{
  "dataset": "photos with spoken descriptions (Open Images, Localized Narratives)",
  "cutout": 0.25,
  "loss": "softmax",
  "embed_dim": 384,
  "encoder_moe": "soft",
  "encoder_num_experts": 64,
  "text_encoder_causal": true,
  "text_encoder_qk_norm": false,
  "text_encoder_parallel_block": false,
  "beta1": 0.95,
  "one_sided": false,
  "max_grad_norm": 1.0,
  "batch_size": 128,
  "lr_schedule": "step"
}
Rows from block 11 of the image encoder of a small contrastive image-text model, named by matrix and row number. Rows with one number within an expert belong to one neuron, the router's apart. Each number is 500 + 40 x the weight over its row's rms, rounded and kept within 0 to 999. All counts start at 0. Numbers have three digits each.
Before each expert's rows are labels from the 100 images, of 14976, where the router gives the expert most weight on average: "colour at peak" is the nearest of a few named colours to the mean colour under the peak; "top examples" is what is common among them. Only what is clearly more common there than usual is listed. The data: photos with spoken descriptions (Open Images, Localized Narratives). In brackets: how many of the 100, against the usual share in percent.
# router: slot weights (encoder.blocks.11.mlp.router.weight, 128x96, trained with AdamW), inputs 0-95
# up: expert up (encoder.blocks.11.mlp.up, 64x96x96), inputs 0-95
# down: expert down (encoder.blocks.11.mlp.down, 64x96x96, transposed), outputs 0-95

# expert 63
colour at peak: black (68 vs 14.5)
top examples: text has "black" (40 vs 10); text has "white" (31 vs 12)
router.126:520521539504462463518509570487550469513447523535452522557507516447507546480496451468491434466523581492483497522487506559467537527556504548555550519498414475492494507445482556467537471524505430489463530506550527519490534526454521477428557412469559415514397533481488471417515464459520465526
router.127:501489536554518500547505541401509530456549586454513553493479479450525548531495426522488468496479513517454453479502484484428521493561496483557516511473428461445538546446447502478513452587434500500562446490534451523528464528479478462445474432501530496531417475475462444413481487484490467474
up.0:489449458451534568502478450543517537457535486438469565486523508542449478527452534536432482490531478473432510522531554463491499405529497546461543404466575498507433503495485558502574465492524476530493487505512458557520557509596430560470515486569548511470485520554522494514512542529479529478
down.0:466536566585443505452511503463495448557421565463535514479522479518460550513417484494500493489434515460528551508530424524488521509497518490547472465477448476501546503469505479540624525533405518521508489570501557531509523464449468459486489514514530480495449447459520555459540502412514479467
up.1:491473529528544449429521456505580466498483507551468537502567521456500550521497516577526433489492464477506593500485493466450472440430522443479459527466592553440458502510532503546437467452525511479528548488481508479501494478517494427564531511448485459512552536561487537395445522500470489491
down.1:513517501428458561484476566472464484510473483456485503617474477499511495537527514525467519459495509547532408474559454535554547502561456512529538522527441473535509445452425482446565534593423487528506484436477473527469479499514561549470516499560475476452492467500485461595476489486504506528
up.2:554463522477414427477466517443542521470504429440486425503437491508492509489508471486535530509491519500470484432551484551572455472476474497487573513521468487468448431426426470518462452489486502486491506479537518499460514526480496532506429597478522489548456501518538533446593442470472448559
down.2:493536454525515499494569473534448399505540548576561495448567453483456465470499511485491459488484469576470503577474485427423451563514486524530455491430539512510563483550589509514532534491534491524513491541551484462565497469469479472488488444484469481461514522455461435498435505535506562491
up.3:542548427456489542506447418491530493573520468546547526554444456462502582549499496520526489454382535515484518542519537468470553460553465480567491532463491480454552554585578525464495531499449528480533531511472553489468522491491491507493461545571495522535510521496452508449510471442470528538
down.3:397460517529537462557541597498513514440518461441445554493528541492494497476490537546498508557600541530508463511534452515494486556486489539466481425528532514535450446462430490497484447488536504516487431449519519493512524547486479455518567389483507515522443439494506472559513500560504471507
up.4:546529539527512580439535574431460507514484480483478458503423530495575507509511493532480561472447526549490469462507466498529509516495448481498491439568446537546501475453485403479545527535544472542494510476438575501509495557581465510544471555475447526498456509541452509451462514555488441572
down.4:516474471492457487560511468519475535506501552538463498501509493550465440466456496468568466509520454465487501528515577529510474506556546572503580524464518459493479561570514541528455479453451491454526543518594433428487444481421539501530565471446482468548573481475552472556495476476474575489
up.5:520483482439462394418566482489513555531454534432546491479426456418505556467450553480455443588511445535525483459511453522549478469531509487455531573472505470488539522502519479512543483499493451506577512503499520499479483518473494558549545452508526476438526548464468468545566524492547474482
down.5:509498535535531600588479529539483488411499455541463532566531441565531495507619466519507494511533511474494515551481453404527514513535502493506533519516502516501506443499525485441484514488466511494473421476498528524468450454528411426469426487482531568549464561527506516509484504494523507562
up.6:519441509447451487427514522556502471422476529451546500549468505439520477394481551462488537527395556502494496431500544516490455450503518525524559463490576536473438520460508473503501535520515470451452522425546463501502562589523541472527465495514500529501490541464492553452492506458551544479
down.6:542557475526475599528481456498494520560420505525501480494571524500425490595516534514551531524573503482497537563521478480497456566482453489491450488426489483459544492537560539460465436500496558514562482535458535509509495441552487515484475533488510428506527510504489457478552550444427437451
up.7:492440499417460477453450522524557496497480565469520508536524498500553500601465484541457579538489491447484520515516536478463532517530493527507482484460462484476548503468557463493460487464496507529537563505559506490432459479552503564466586543523476444575542555520529384573503463463506500462
down.7:447511512563467445503512469496514489532505410534522492522512511498473467460499527549514428454536492534563489525484445510534483472478508471482507501537538570504471483549396569491525481522532532502481427514460517523543516571407565420510507453480560564437472504446437555461501528505502494590
up.8:543499501522464493491474519478486552514450431522417515522423538489561543504524492505482446552530471484538473484484520513557568569554488500492488556511455496518475452505435486567458493575490506452425508491508505558506480541553519562503542542533452462534511579462518391521494530535492425426
down.8:508527503489522455572521429524432534518516530541507482493583474484504513509465475503459503505471488467504497540470468495499438476427600464521486510477517539522535475558559449546481515442529550536558531530549467481467493481524477391514478440442538546546549455524421524462489464503493571596
up.9:508437534440506493486435511537473479499495462535521549509502425451488602479478471535515479555463528538517503501509586539492440554550493391496469548495508509529511483491478475543461474488484518530514462454518462578475537417445434513560512490506460435526521594498531525457552528440527464530
down.9:501544508452465534507500467498466466456553489489556471481534567479488517514448554522519554494491501548506521550532407402475567475488480592452570478439507562509504482501515492486512500515501476520499462445479523496455394543548549376515495497517555441514485487475490480528461517505544581527
up.10:488532494418511474497566591580517559494497491524467539465531587513506481477478533460497465517496478523455485430495452450430534545430492408518458462552532549447503516511485409469489558474530507499479449423509497471514513569535537459503481562546465485506429470532500483507437503478526517459
down.10:519463543584462506483439424420463482462532528514555417555492427472482531534482509506506511505503488514506518565463509483479429491535465546499472592475483462533456481527503528523496459471507524455611581533520495488512462465491454493515518482439554522471555566495457482492506546437419476535
up.11:493506535455507482480562484468502478504482393534563565544484432478490469488452546538505492508452501512415588597509474479504562597451502552513477522508545552536550518525479477447545578542461478446505512490438532503454505469490488504552510502506441509476545519456507526514420505495432526498
down.11:445460566542432505464445502470426536563491470524474481557517498522498512497518459532553583524530452490504522476506510538584467580510506496440522523515470436466421448597535534550515501503437501463526532490524512545516524532505476512517484553490439432453502522473524538450449586467463545521
up.12:477513567504501453571449532522567453557538507588509579450505466556480474499506474501481550532534431454435551569494523482496491508553470513386555488464551475535460543467464478544502531554464512514498470507520464477562501560516522502459481488544536546498480466457419496441475523514454454534
down.12:492485504449514513548517514472401430499497492379527488531476534534489467499484452522479435503509611439488449438436513523534515433563529523555428474560465537516473485491514474497515483500529502498543475555479555528503510427527430486420486493498512498439506539525500521509591536532479489530
up.13:520577529443489450505505383517469470509476583469490459452491445522481443520531499544485534465545402520446479467501485495516443554484488502565520472552503522530548501547472500481570543502517542486513494555485544496544497487404525496555538486490495491447450583536547449499542549446457527470
down.13:516414461565507550529521572468487528524437464523538545501488570511543508493513463517501464565545563439570526514516525496493533435559513592465508475455518466492501501519496499527433501509527462570496470467535455513426439479554450530434496478495507533531527424511510515530457434512568507424
up.14:524512431509494549548507490502493488509567470479400549508449495492455538460555519459525481493429526486495505471483436511490467465494487518451457458549518458430523483551451459508421515567436480578516501529509463560575481518485582546543550493544450504446577454510530505513415510488461519512
down.14:522480510475462450455550509546504469535490592547551474503552474462507409529532453489490484461537503506508545522477520533505501574499492465430499541435510535497489533438575489475548476457509467396492533479490525435468581459528454435468459562484559492523428525505441424467517504469473520492

# expert 29
colour at peak: brown (69 vs 31)
top examples: text has "road" (26 vs 8.1)
router.58:516470482565552551487539460462537486483543483542497542491503531515563556451466501498443490423523540433496490458534455470478479557481491503419466529539483528435478543511455558499521516534450489569453552527463511474468575503535493475439518430532459432577545514458471523513576522487479421454
router.59:495446512481513523540474564523494544565540525507459554534417431551508464510527456462548526487491546420519420555447502543495477488484569493506506494482505510398452468510458502529495558489497558513516526514486450487483525560522500426459519527447523414541570468475455461442528584486474513524
up.12:499474560449517498477499494527515424454446456494524482494537475483425476540491485529487521456504516536507517530489452482486548564415500477517510482526524539529408587512482533535578510499511479435491447466507552544490486479476514406533587551426465506493501497491440488545403476548438563498
down.12:440482547514473427512471508464412482527508510595542525547492516525496489497470470518484484530490567460513429474501538465567475550463496516473488512548527542429451506449446494496523510562509445557516465475518460516541473436507488468531505573492499496479457602484543505496461510586452413575
up.13:519529522485407499469562445522509457467564478575518537503503506473496494487466533529410450476433502533541477523466500482465506538522540519585463472452542486482511543468455458514513511417465536470497459520441588505528551551591529454551475468552494534516491513446418561526457541500491532514
down.13:479474576536489540459471518475512499425493583449564464428526442519565547547501436508463497556511491521477477512526517552582486504462518547499483487457476510560486488550530493531445469555451472535519530492603436455467396432471529543450493482478512473454514532484557522495474468497461488516
up.14:586502482554432446478417476455555486448523515494540488517419506527375480473526553482533522531517520518514553443468468513512455493503581503469497539483432483585524447513476453543511467547486519460502441505503484558482466520555476496530491426499497522495476546471529513410508538455533538469
down.14:457536480462552550514552474517486538552485547522569438510518565546496535492487522571567472510515461532563526527423454495510452510504474471501555524524516532466583472491570435451488514481489531574469517469475554518551474485432532503506477454523463491541554541490394448505526522488526430438
up.15:533465528480508562560463508541558496484548451568518447510486504552453459561478501529441521510503523463490517491548503543429541548473507501493415515509462511489488498517495425523439417427520596422517495481473458419426461573466452478547516520528503487496571496486451506504471461467472519533
down.15:461437459519548475442532512474506500487455521494492506509529475472562544488515501490477552489606469542497507468495468484483481507459518514546450463431496487511412498505515565463538489503499504529472485460499463554540568359523511497482566573445506512452540542496555460521539564478506411575
up.16:562532494468501505500540480465487426510496547494505575470529503574416436513430509473490466489513531552515466493459499474469539544394475535505397534521475438524498521489462433526471521465520444431491516447501503539471492464533533501551526534500522482520450544452478469572474550589475503429
down.16:461445551514512481418420461482557492562431429526548488509517515428504490461512502531464505535532488551442551472522444522509451583553472479468519455449483558540528523412459491518486506474481513531536540517580436471456492560457481473542471501520480574508497522515517562490490501470493516592
up.17:472502558494502488537442510445490485529448511493385502565566582513492470455552509463429510548504506542517512453575547467466496476495495557530488441530478415556478471484469494515533523461505510499446500503581492478570481478525526518435518513503446414496465504537550597498470476473557507472
down.17:475514486451462492564512475545472516472514558429565496491476537487421485498410505452549454454466507446548538509475487548507514443518467529512519525457515511463496472460477486563431502496511470541455481408422525488564517523475550494529447458547529582501432479452482503525586555537488495568
up.18:464542446590497515476433457528460500537503452454511499479526532496493502502561478423524525418535475443470526483542524545562500467567536531565510455502526467473441541486596507514462507550524528522528493467473472431469495464466527532488447459523508460561380537530516440527463464486453469515
down.18:511461554381490448475536521417557476438490535521471509549472494539473529559533503514504532588505497523512446484512554407493523562488481480484475473493550470522540407568449517513493475473477524470489496496512513516504473525511472488498544504444471495457586494466508476407592472504533503424
up.19:515508581496391471443460476526542441518507540511507549534570523508544518483467447485411515498520523526476531496527528451420543452496518557469460411472538470559485545451520522449409532484536509509514496431475483513463485519490525553466543546530527476519449551513483579508438547468481512474
down.19:490491472516460541608505497520466534504545503485542527445482468450441519519450543513554442491487404458517488546495494561516454517504421548534470559454503539474491456543416497517503528451425491488570475507491520454544458538490592475504471449440473517510482496468490479443575439534517519549
up.20:567439435571497544504536520529508545570538421574529494435503551460446523478528553490499461500471462463570551494508487513456454565536492535427460558432464517489543537436473523492550457471479494501554458475494484457511528532554515504507438520519462530519466510475527510458483451546536416541
down.20:487496499456562512496539478467515462471500509476537466482504447479575494499449440543475564513453536548480478481559540511574518535450527398567544494506579477506528431541507531500488473507441517487467574539504536548426539412428482547486598540500545490543498548501479550509503521496499506457
up.21:503490533471449474504476468495487517502504449502458487503401527558500546489427546527474489558469523562506476538510504487500515537546519547572535508476445499509436487439545518525482535531553474461462583507604522541546515501500456574562474491470407506572466532440441446545505529541489457466
down.21:507595514509539460492450484444454531497520513469481579462592578498483518484440557513577511531542455569523531501450527492524517513513564506526479472506503518506495437490435477609558506523487515491492467377459506443443527530464484446467470520507513467511536477505473469513460539468526538549
up.22:542541529485453435472539427460497491551553523489547523490549516495496446485556474500493442561480553460500545431542509526517513488577502497480501553407514461504471491553543519448592439539473596477511520559505528510492439522542488487450549470483409501571550456455480482503483479495538483491
down.22:507488518466572577459486528551496507413431440524559466527508501484516524494510452481472452464475523502591495524461485525461477476404544481539486522550545500456535465437516469432417499478502464553549515493446490564478514530406506479530460568509539516502441541519471522539498497496472549568
up.23:504549475510518535487504545565483490562513520543466477482490507529461508463465551466507504482559544514532489514488472471491470423496408422436541502493544434499509600531550489563479539478488497533474509484499459597519448492479504596444550464556540493493358469523495495485492534520496524505
down.23:458476524512478504507484534482516518485441463460444507565459557444510539502477486438488470503438455510454534470530475554476557525462530538574454468517477602484569491393494509478604482523464540449566486534502520498517557507561496404553498485473500468492522478496470533498551465520557549470
up.24:572507474530501512387473540492548478449546525448550526527551539533575481503535527540503499439494549537451466513507512486525471525498520473483515559502514483487502469472565537474504522423519426534444538586496429435537551495508526518516497453550477605541495523474489484459560554465540533446
down.24:524512433472421513512524565526492542539454457498430479470557512504536535480530470501503510555483518484546499469511496449520517559520483555430456534600465506507495372531520479430498452572499534486593532460526469487418508520517507471547522506491459462450507518508465440514540479501459502422
up.25:496475516491481471456561483521473442517502506524550540504455496527490521444444457460464519477505543529499519528500442483481579501571450585491488544501498377411527548446574542520486451513483426511488508476483586518547489468506575472498543537442467487554460526488468540526525560506523458552
down.25:491474525509557489520452521499489487480436417469572547517564579509523567506545443525531430471526487479482494489603490472496486535422545443453509487479591539571507524515488465442446442436452463449522530510546458493423534481524529521499489487525512517472472518508493523511528411533450512488
up.26:506515466472570575523538496536515471498459482476493466522519479430514449490540473495530469540558507553550454424577501508506470418462493545511434603463490569514436548497472441536476459522539488499444500497496546468498526510434484440463555492614503464479523464524533540490501531500572491523
down.26:447521495462453502461485473506563477510512519569513467449529502543515539443487488445514496494510533502459511558496523433464566553472462459519526451466544474473527430566524501499453442522453512462526553527512481482574511531571593473496483564399445507410572502425511501492471463495524527526

# expert 22
colour at peak: pink (45 vs 9.4)
top examples: text has "text" (35 vs 6.6)
router.44:541567471433505493519451520454534496436441574443508513542521500495542509569503474454550453529539544543494470551510480448469580501502491543545564503552530498480558503530550569532541585512508453512486488530405474446528525482480480552521488482439473441464460559554459562459473477486486501477
router.45:485559525483487452537471516462554489492489530430512484541511521533602489514561565496524477498470520473543478574517525412491593481508431496490515512465467438468507469478560521470493567508480526484423428531463445514541525482450501521470480446444496481505493561530426453537554516482435428471
up.0:548530495481449521554545517532512468516486545548456539519477558517402505494462458422465472457493453458527565441452521592485549540572525496454497473529470520533487535468440504437459472550469539474516470480523469526507550429481441561508595520416512460484513520464510476527451547504510517524
down.0:506545487581498506449480500508478484510540434466548521565490480522511540553594469583545478549498488557519452520551446466519472517444431510498501541419528524485428544471510402506457525469468542482478545472498512459464470579537554459487504430518539525508504469469473489504596485515482528547
up.1:521531513546559498478387477533512508481518439441501576408468474491489474487462490517469558522450476534482486448597539517470434507535488468540554452527543510549501519464510462544492503481409454458532525423535414454553474540545526534527524490519507499496424520487472517505503450466469548488
down.1:559525542561461540478547483426498486504509541472450454569495504537509511511508479511529504492520472496475591477468523466448536550544479523426486570480466528432521513552462529517419493504491483531464471474502512489454500574476462540467526512473450463497592425568520545448530594540470424503
up.2:383471486554492474493475541517461512528490508447433525543573456513487471536520491472417420505507540458432493510565572509511457509566577499481485469512579509503500484568493526478465509496531493486473504535454502552486449500487469524625524474555439525571476515520520514478490543493527510560
down.2:581543519548501530532512520574510432530481419506502495452532513502411489493503504508505515533505467521542498555478408538514515468445419549474475516489472444570487507464446433472532533436504493500560462472456568534461457560550502482447494491544527486478495561514523391486475550534483475475
up.3:504445494511529522538566534580516537500477603501400503520477498527528550534381537459478475477481463514484552485453435558497521508500549527462568461426519485575507516497503490528505525550427514488544519480467475493517519496414527550519464516467476408522492476563481482486488467488459517445
down.3:578474481509521487524514497550507493470490461442480505606541526493540465575582472536476483544516513469452469512547493510455478499527534490465537550564495522486482457541448489460526514538512445501495531507531496569531509495394496514488502484473520495499446607496589476395492498500426438555
up.4:509440490483451461450435433480526549447490526450533544534510478552504515416429529525485519533496504541439509472472519473485444482512551539431532461479573445605495512505480547498499502588465525498483474488451450437535467495565500453565437491495492544527483450417491486481474526522462451520
down.4:532535501596473531475424527447490490478530469512437510524488520544494568488488486400493416480543512496467440539608481428508535518489532536461524470511472532484426503489465487521498473579394448436476522516524526484478500576535456511503519534485506489476472473584513441549490497535502496488
up.5:482535544437447479631495425525566519543498590532510566430497479478471463486512404507477440518448553488478446527442548473521454485491532464516476489548530534506503502470508505543485520450489466492480528527488454470516454449412515521543495567464534481451484512568495479501471485492450554463
down.5:557496530473498498401538495492441549525547478470448417571470558463450518444517473531451506489522425524534517474451494498501522557513523518486562457476491519503552475458463466508513524475512460543503565469550494520525503535549491576510555516546490486427532513435473506485547489467571374473
up.6:537529427507497515566567561503496453424515449504431524523534415456497437468519548472479518484512482585501528523521438505522476538525442493485471532452553446496542496488525531528561570496545429569502593562456495422510474527511483541469498499527465485506480478517478548469452436532541497523
down.6:431477533532501517478492517473507545458426486480498451538540551507504541535452496458534568525495532450458462428464557492428550594475474516548564477532468502506501483513520505564492517491464540487507442387511568494518546458522505471546455528442536564522496497486543446593541473516503505439
up.7:469486506463533518467532466478505536448546480489492489442433492513546552511558604503508502521571405446541485519556463460508489551489578480508420515449511558466524490441505486542500463504497501542451475482501501500462526511532570497406568542478526513508493450457538514494599580530460502507
down.7:517479481531461495497540569518476462594420459535555538516473568470509465499513444494510540521476621558493532499478514496485510481511486498467547558550493577520495524549456529498470547443515478451529516576476491491501437483475383471537460435520457563485461524496474478421463474494524498480
up.8:529473564470497515555515570531561458463487514542528510506465501518462594445464507522427533550512462569444384526474462514492466523499535490501482473500457546546552485577525432459494480474450423426486466463560551485568495526451510474493515465521482478476500495442452564489487487438480510509
down.8:515568433601512508452468476522420479514551520466491500520508499491480471523520501470554477429522479537562573473479530496542516493533440513467447495404579440441498537510428508539459535529515509575518551516473509536504432487520556438489520470493505536466524544525503424506556560542542496492
up.9:475486505536550521497493501446432479560498432500460489518525550571511530526562513429441467518483482459520447516497479492503463464532502475495491566491440524483428502546559511535470465524537511491507471581423564500583516560573551491497431497488497466555540481500422456526452448462439523561
down.9:506449491434455470535500377469501537532433505508571496527447496422499473484454460558553496520556538482519519497481555556516550508495518504548462442508567539503536448515525549532487447485478496429469450504508512492488491429469497580449503427490521519485498510563544512458586541522553538525
up.10:564547570538527425466417443531445541559449482512540518474552487514451574568455558505473566485568519573454499500476464495386554509504490500450518517490537554500516490489484486480582508486470501510519445488515546501560511505522571523481475433508460470530453541484480480475544509504479492454
down.10:490449429527490549469541491503535463414464542517495504536519530474507512437436502485503449494483427486545455430509553572607483440440487524506579503502498464436562527560483574529465472553490503519506529455539459446447440522461477498507529488501522484505573429505497522478473537487530508443
up.11:426543513510509460436550582483449487567537561552490504529498547443472457442479534488477525461468538540497518504447516521517429458563531501506499499479535479519492480481445423459443493482498499538458496448513484498532432543484549409522431503484568518469571433490387476522512518502504517471
down.11:507468526400509489567501487513553475444489534407532442388456468524519503548565530524530506509545484485496471495482519392496518523427479540473487460513541540455457499551578550450490464478510493505511492573481511498497485432509481528508533474516527536439427559492557472437563506493498492511
up.12:454482521476495472466497523510521570520439446566520458506472559488492478520483468491487491544531448526519521453537486507518471519544527506580503482485535476555606537465479506489527512529469417474517431462384449524541511419532552429520567506469552514556491498482477486459515519613464495505
down.12:592488500548494493489441489498443460494589511488451497463512519500502500459490403569483499507513541501467521522475583571480535483465549482460494463495504493525377458552481538521454495516484582503513549516569530496449441526458529557435505432492473514489477564546522567500488516440518517518
up.13:565476540492576485449481540444505532532513504522428550504539504527565457520446408466542443478471457411508528468511511403493464517500539468485464573469491488540477533486478507507474491485541470542558454472525511490455572461591502476542479546483474524552452548539533518495414546496454510507
down.13:487522490500459467480444481486526483494456397523507534542484420468391559424524497505481518521488504567495495557486525458500454493477502538520581515508485503535531506473494486505547523553393506499502514471512458508559472551401501560534482526550506421475560474502409543484498458536488490443
up.14:496499489460530564515536545531474526507481491579493423506506535536435498435493533416531491445540462467574470445500526536527451503449463440468412513549514502456499488489469496565449495522454605542473475432521502540533548498444540468534509502488500456521514506494467486432553513504571543428
down.14:504575530538409424487508471532474474488498481447517606524534501430494495518545435503506525508516478564451544546462452445476543552488526543511550512451463529492522458464562414502498488461496448442544528624470502476492528469560544530445506531521497531535509509537471450510472506507460465503

# expert 12
colour at peak: black (66 vs 14.5)
top examples: text has "black" (31 vs 10); text has "color" (31 vs 13.1)
router.24:550594449517479514479460564445600532484502506447485500518415418485484494485470495499529449506491512511507416529520553490421458556539573493504517470505494508585523526516542550490497529483522455498507494568508500565494523544440520491535498443438519406543506548534476458493518426530487504504
router.25:541468541534556549513562530436521488517463461418503466504444418494563456480452496530490466551477463473511436445507437549459569532529538515488503524499524476533468515457521597506540508525517458556508464523474533514497575507524472480522466490503541399538437540455502433511475509559451483556
up.0:555520523534518496540466479581546555436518492491473416459483490492514507494489534469518449509456521468510500457513494557550458431473497417516586502465484402527477495539521538477514467415476461586475544436537467505477500553384489591514503476530479477528461519483536527480550507496518476492
down.0:533523421505448511522554547451468416495477463430529561510568495507500518528512503504517522484479537515465485513515471415416485583499526555535434459555444559526507478449512525498501521543498498507527476558484517492517471428596525437476452533476559481489472586529460426505460465483478518529
up.1:522472426515490441462525524515561435574467527527525536550545517458518472457507432492451494484501503478482531489589447470471535432451478556448468609494472502547573566498493467507491487569510521430499504501460474476430574510510554416484500484468437545489507466489512552477508501508529491550
down.1:421527513509444490488508477577551549446512404516431419474480499517548528503516515445530524560497481530479520522544517450539439544528550504568581535479498429471462491498548478495529512486522493558561540502497526490410464517492508492556501520543529440466427524552524485467467515427446535519
up.2:562536506529490494468521505490484442484559550544536471480571455562454449510456511413541499427452511485533565480559486530515538477474459471397509553431520449494439534497503542508466487543501489536436474431516508557502546477474540437534518473515548488540479468492567509503572496491418540499
down.2:464510535490495586481493506509500576513424410466477522553498508463497518571543545497476532526533454493400449526468534506444432521449520487612506495527510431564588484489479469460538522517498511483554504518426517576459520452555481476463514526536500480498471527526441490488491538478529496444
up.3:517539513458512519523505496449462539528473422508395502541476515542462512456597491501438532484551510491541471573486507600582423475505503504512513458525495505487493447486591506492498465454485515539539439466502512538477551448502477435466490521481484453435474515577497573553434506483533499488
down.3:498490445553518521442505514526494472539518607496570497414521478481548490538453481505531462529523475520493565452507466402487539466496489535479482501439506488484598549453499511525485521530450449486514552499469465494546521534440537548585525497543493541580529391438515448516467485521486508496
up.4:492481578550458457483487566483547474532477473542530481441520587551479503520468524506494497594506546548501498520528514473569560485439496511506462451505460503495414406439506413545562519502505524493519543461534512545485538506453491439532418462459537530485461524495474529473526503487409524473
down.4:501536480437562503480478433513504550486551564460448508523511417463515482455547448487511494441539422467499515538465471462473430488549532458528503522474525544525556527566473566521409475542486507458545494492471497462473484538573588572447551544549436484489491505558499546516494536509514478472
up.5:472464503460493560576544458489493518498424540532531494502548536478492509518478518445513491544540614447524524585419464513507543489510511487527463549440537549482437483518518456491542490450474540492567536457530510407498476433432507478474473462515526498466502508589492453521441444527561509508
down.5:508465526442497514454452527484518471474566506459500537495469506516509517460578454547494521530476430481511540414555523494549450524446531523472484505543431569458583416463503538544404489566547467523493454499452449569542548519539547498530543520527518507488477533452525523505568501438506471516
up.6:535500524524555495495514462538517514493507517548499533499431467479518492507533479512467508430484531482439538540508546467514402409456481493467495544532554530517464417527507518467532503464472498463567521543492426504476524507473521502524498436589495475443507541570507444588428551463455434416
down.6:445529525486472499479569518495444526516515485483539483523523504514501434470520513465555506542526458454580536490523441522531573591568503458442489489473444499516543514454470468563490455525450529543547514455457461585559470517485467501482495532440430566548475446418479506457485448512524488573
up.7:559513503528470502514545468556489551565475601472458502456553473452510512503513464456506522458582532516532484489458496504506511421511476609443509538515433469485526500545571547466426467486460531543499471524534475415569500509486475512437473502512549483463546467486483402500501512543484441473
down.7:408475488510533438515459496489509456469517452556576507543459525516522478492475505486480448517402506463523524545545503460515501578550577402546453497518570559538538513455474448512540537434522478478482509492467516565463540508542523483533518497503455530565442501491540552525432454520494566517
up.8:512518493512463595455506509444517497461520532447462488530482591519528517591489452508440499478484529508455446483575532503539537514443533570529503419470476539478510521482512448465537479509492504493532470560588487519499501552529474442537449454591419541517496442572532478546485486535502455486
down.8:513471491515471408495533452495518558580491514525477533442477426528508479408549543464539444477500475487519474557508501459517439493537486443509558580498487491459477522574538508568480526447492521509497555460509461451549483545467502563453564550419556534459521546452465481431460502502498512509
up.9:525474434512537476558403476553502521516478475517560562497531524537395500495503489562464449467555453497522516511494520453528522554504485574437480515502506489542486580469457510449568498444498422553472437478499525569492444499612460488495472465515475504499483518509490483491440521548526439503
down.9:471531584529495540400507538433486475470467517467493414481505472439498530494420498422556540520529510493517461536557501571489491520480556439503502472425544456473533502530531482517436508573487562495450487523497460519453520526449494510457534499523492486528489412509518567497514444491519519600
up.10:544504538469471481496540576461537476448515437554538508477523463501547495506478552517545520509516476525485437469560487472463533519468513550493476573550460511592495504457486526502504514527547502460454552447479428481456559470587516494473440523430566515474573448415535519439557500551463517482
down.10:491477477474542538497486437621464534557476496465463460511453577547499508530472467452442464498431534522504566494505488538556473552555525466558580479550511508478473471511465507489478473535492527594499469504499525488462454540446474456505496519559424426499478562509514487546431557439487480492
up.11:480539488464440539503507467575478575497461519464531555507494453535414483507462509492537449478487473544444474505457541482428456515499472496442589475572526555531486476466487444564533472578530473509510469465497525571535533565562526556513495477541505447525524503529454543474534503450569434458
down.11:492493520556533560437496474451513455547474532522477435529510529481538548455511476493431537499551526483492467550537438515539503485517527518543506458417534443505502566531513516458509556406554464508450559611461485475544466478441519515498441509506556463485519473499527588477432506549462463531
up.12:591539451516500561522486571507474535543400547479519525473527523525498424520475414490513495446455449532503550507527513414479461415503538516522527452554489438472474517494546459500564471543482559483519483551540491470427439463500500433493526454547493536512521538506470490523545437497461540487
down.12:449491523458494356450524448488578499495568495494471438537468449455470530515510498490536455535566507482534516554491610547549466520506483445463526539439495537491468439483520482506492545500506457501475525457510515540514602567509461520496493536435477487463464500479533550454461522556515519489
up.13:433490538536598483468508455472509504480442523459510466526554564504510518450469489483466492456556484430528621519507406491491467457374519501506499495506486514559514524584486528478462476520564507481529517496540462465482472465490464414471544471487472483524546528545529565455488484516496551510
down.13:552524475473436560503415531563507497479565519496486528492489458476451504535505503585621499506415526548510433483473574533512527551526462501518420479571479492427477453489507510477505521451503513508456470477497552573506533533475587535520467484471532484443456467452498434520492486460501506510
up.14:450494542481491465501545517502470476511550484508399426494538483550378462507484516482514475467463526454518533474500484479496482438492489512473520552457523419430532582463486457546543462556534523484546461428484471551563427457525522547435550497525492496530422512517552541514483562503509487493
down.14:550457508476512508468444503479547504531439502484537440509503560492577527590561437513444502529501472447436480503492488528550494478507513506579429512513458522561521472454561457424479478476526518403574436547454476525454522518494497475564479486483492446500566553520458459538496460507521468455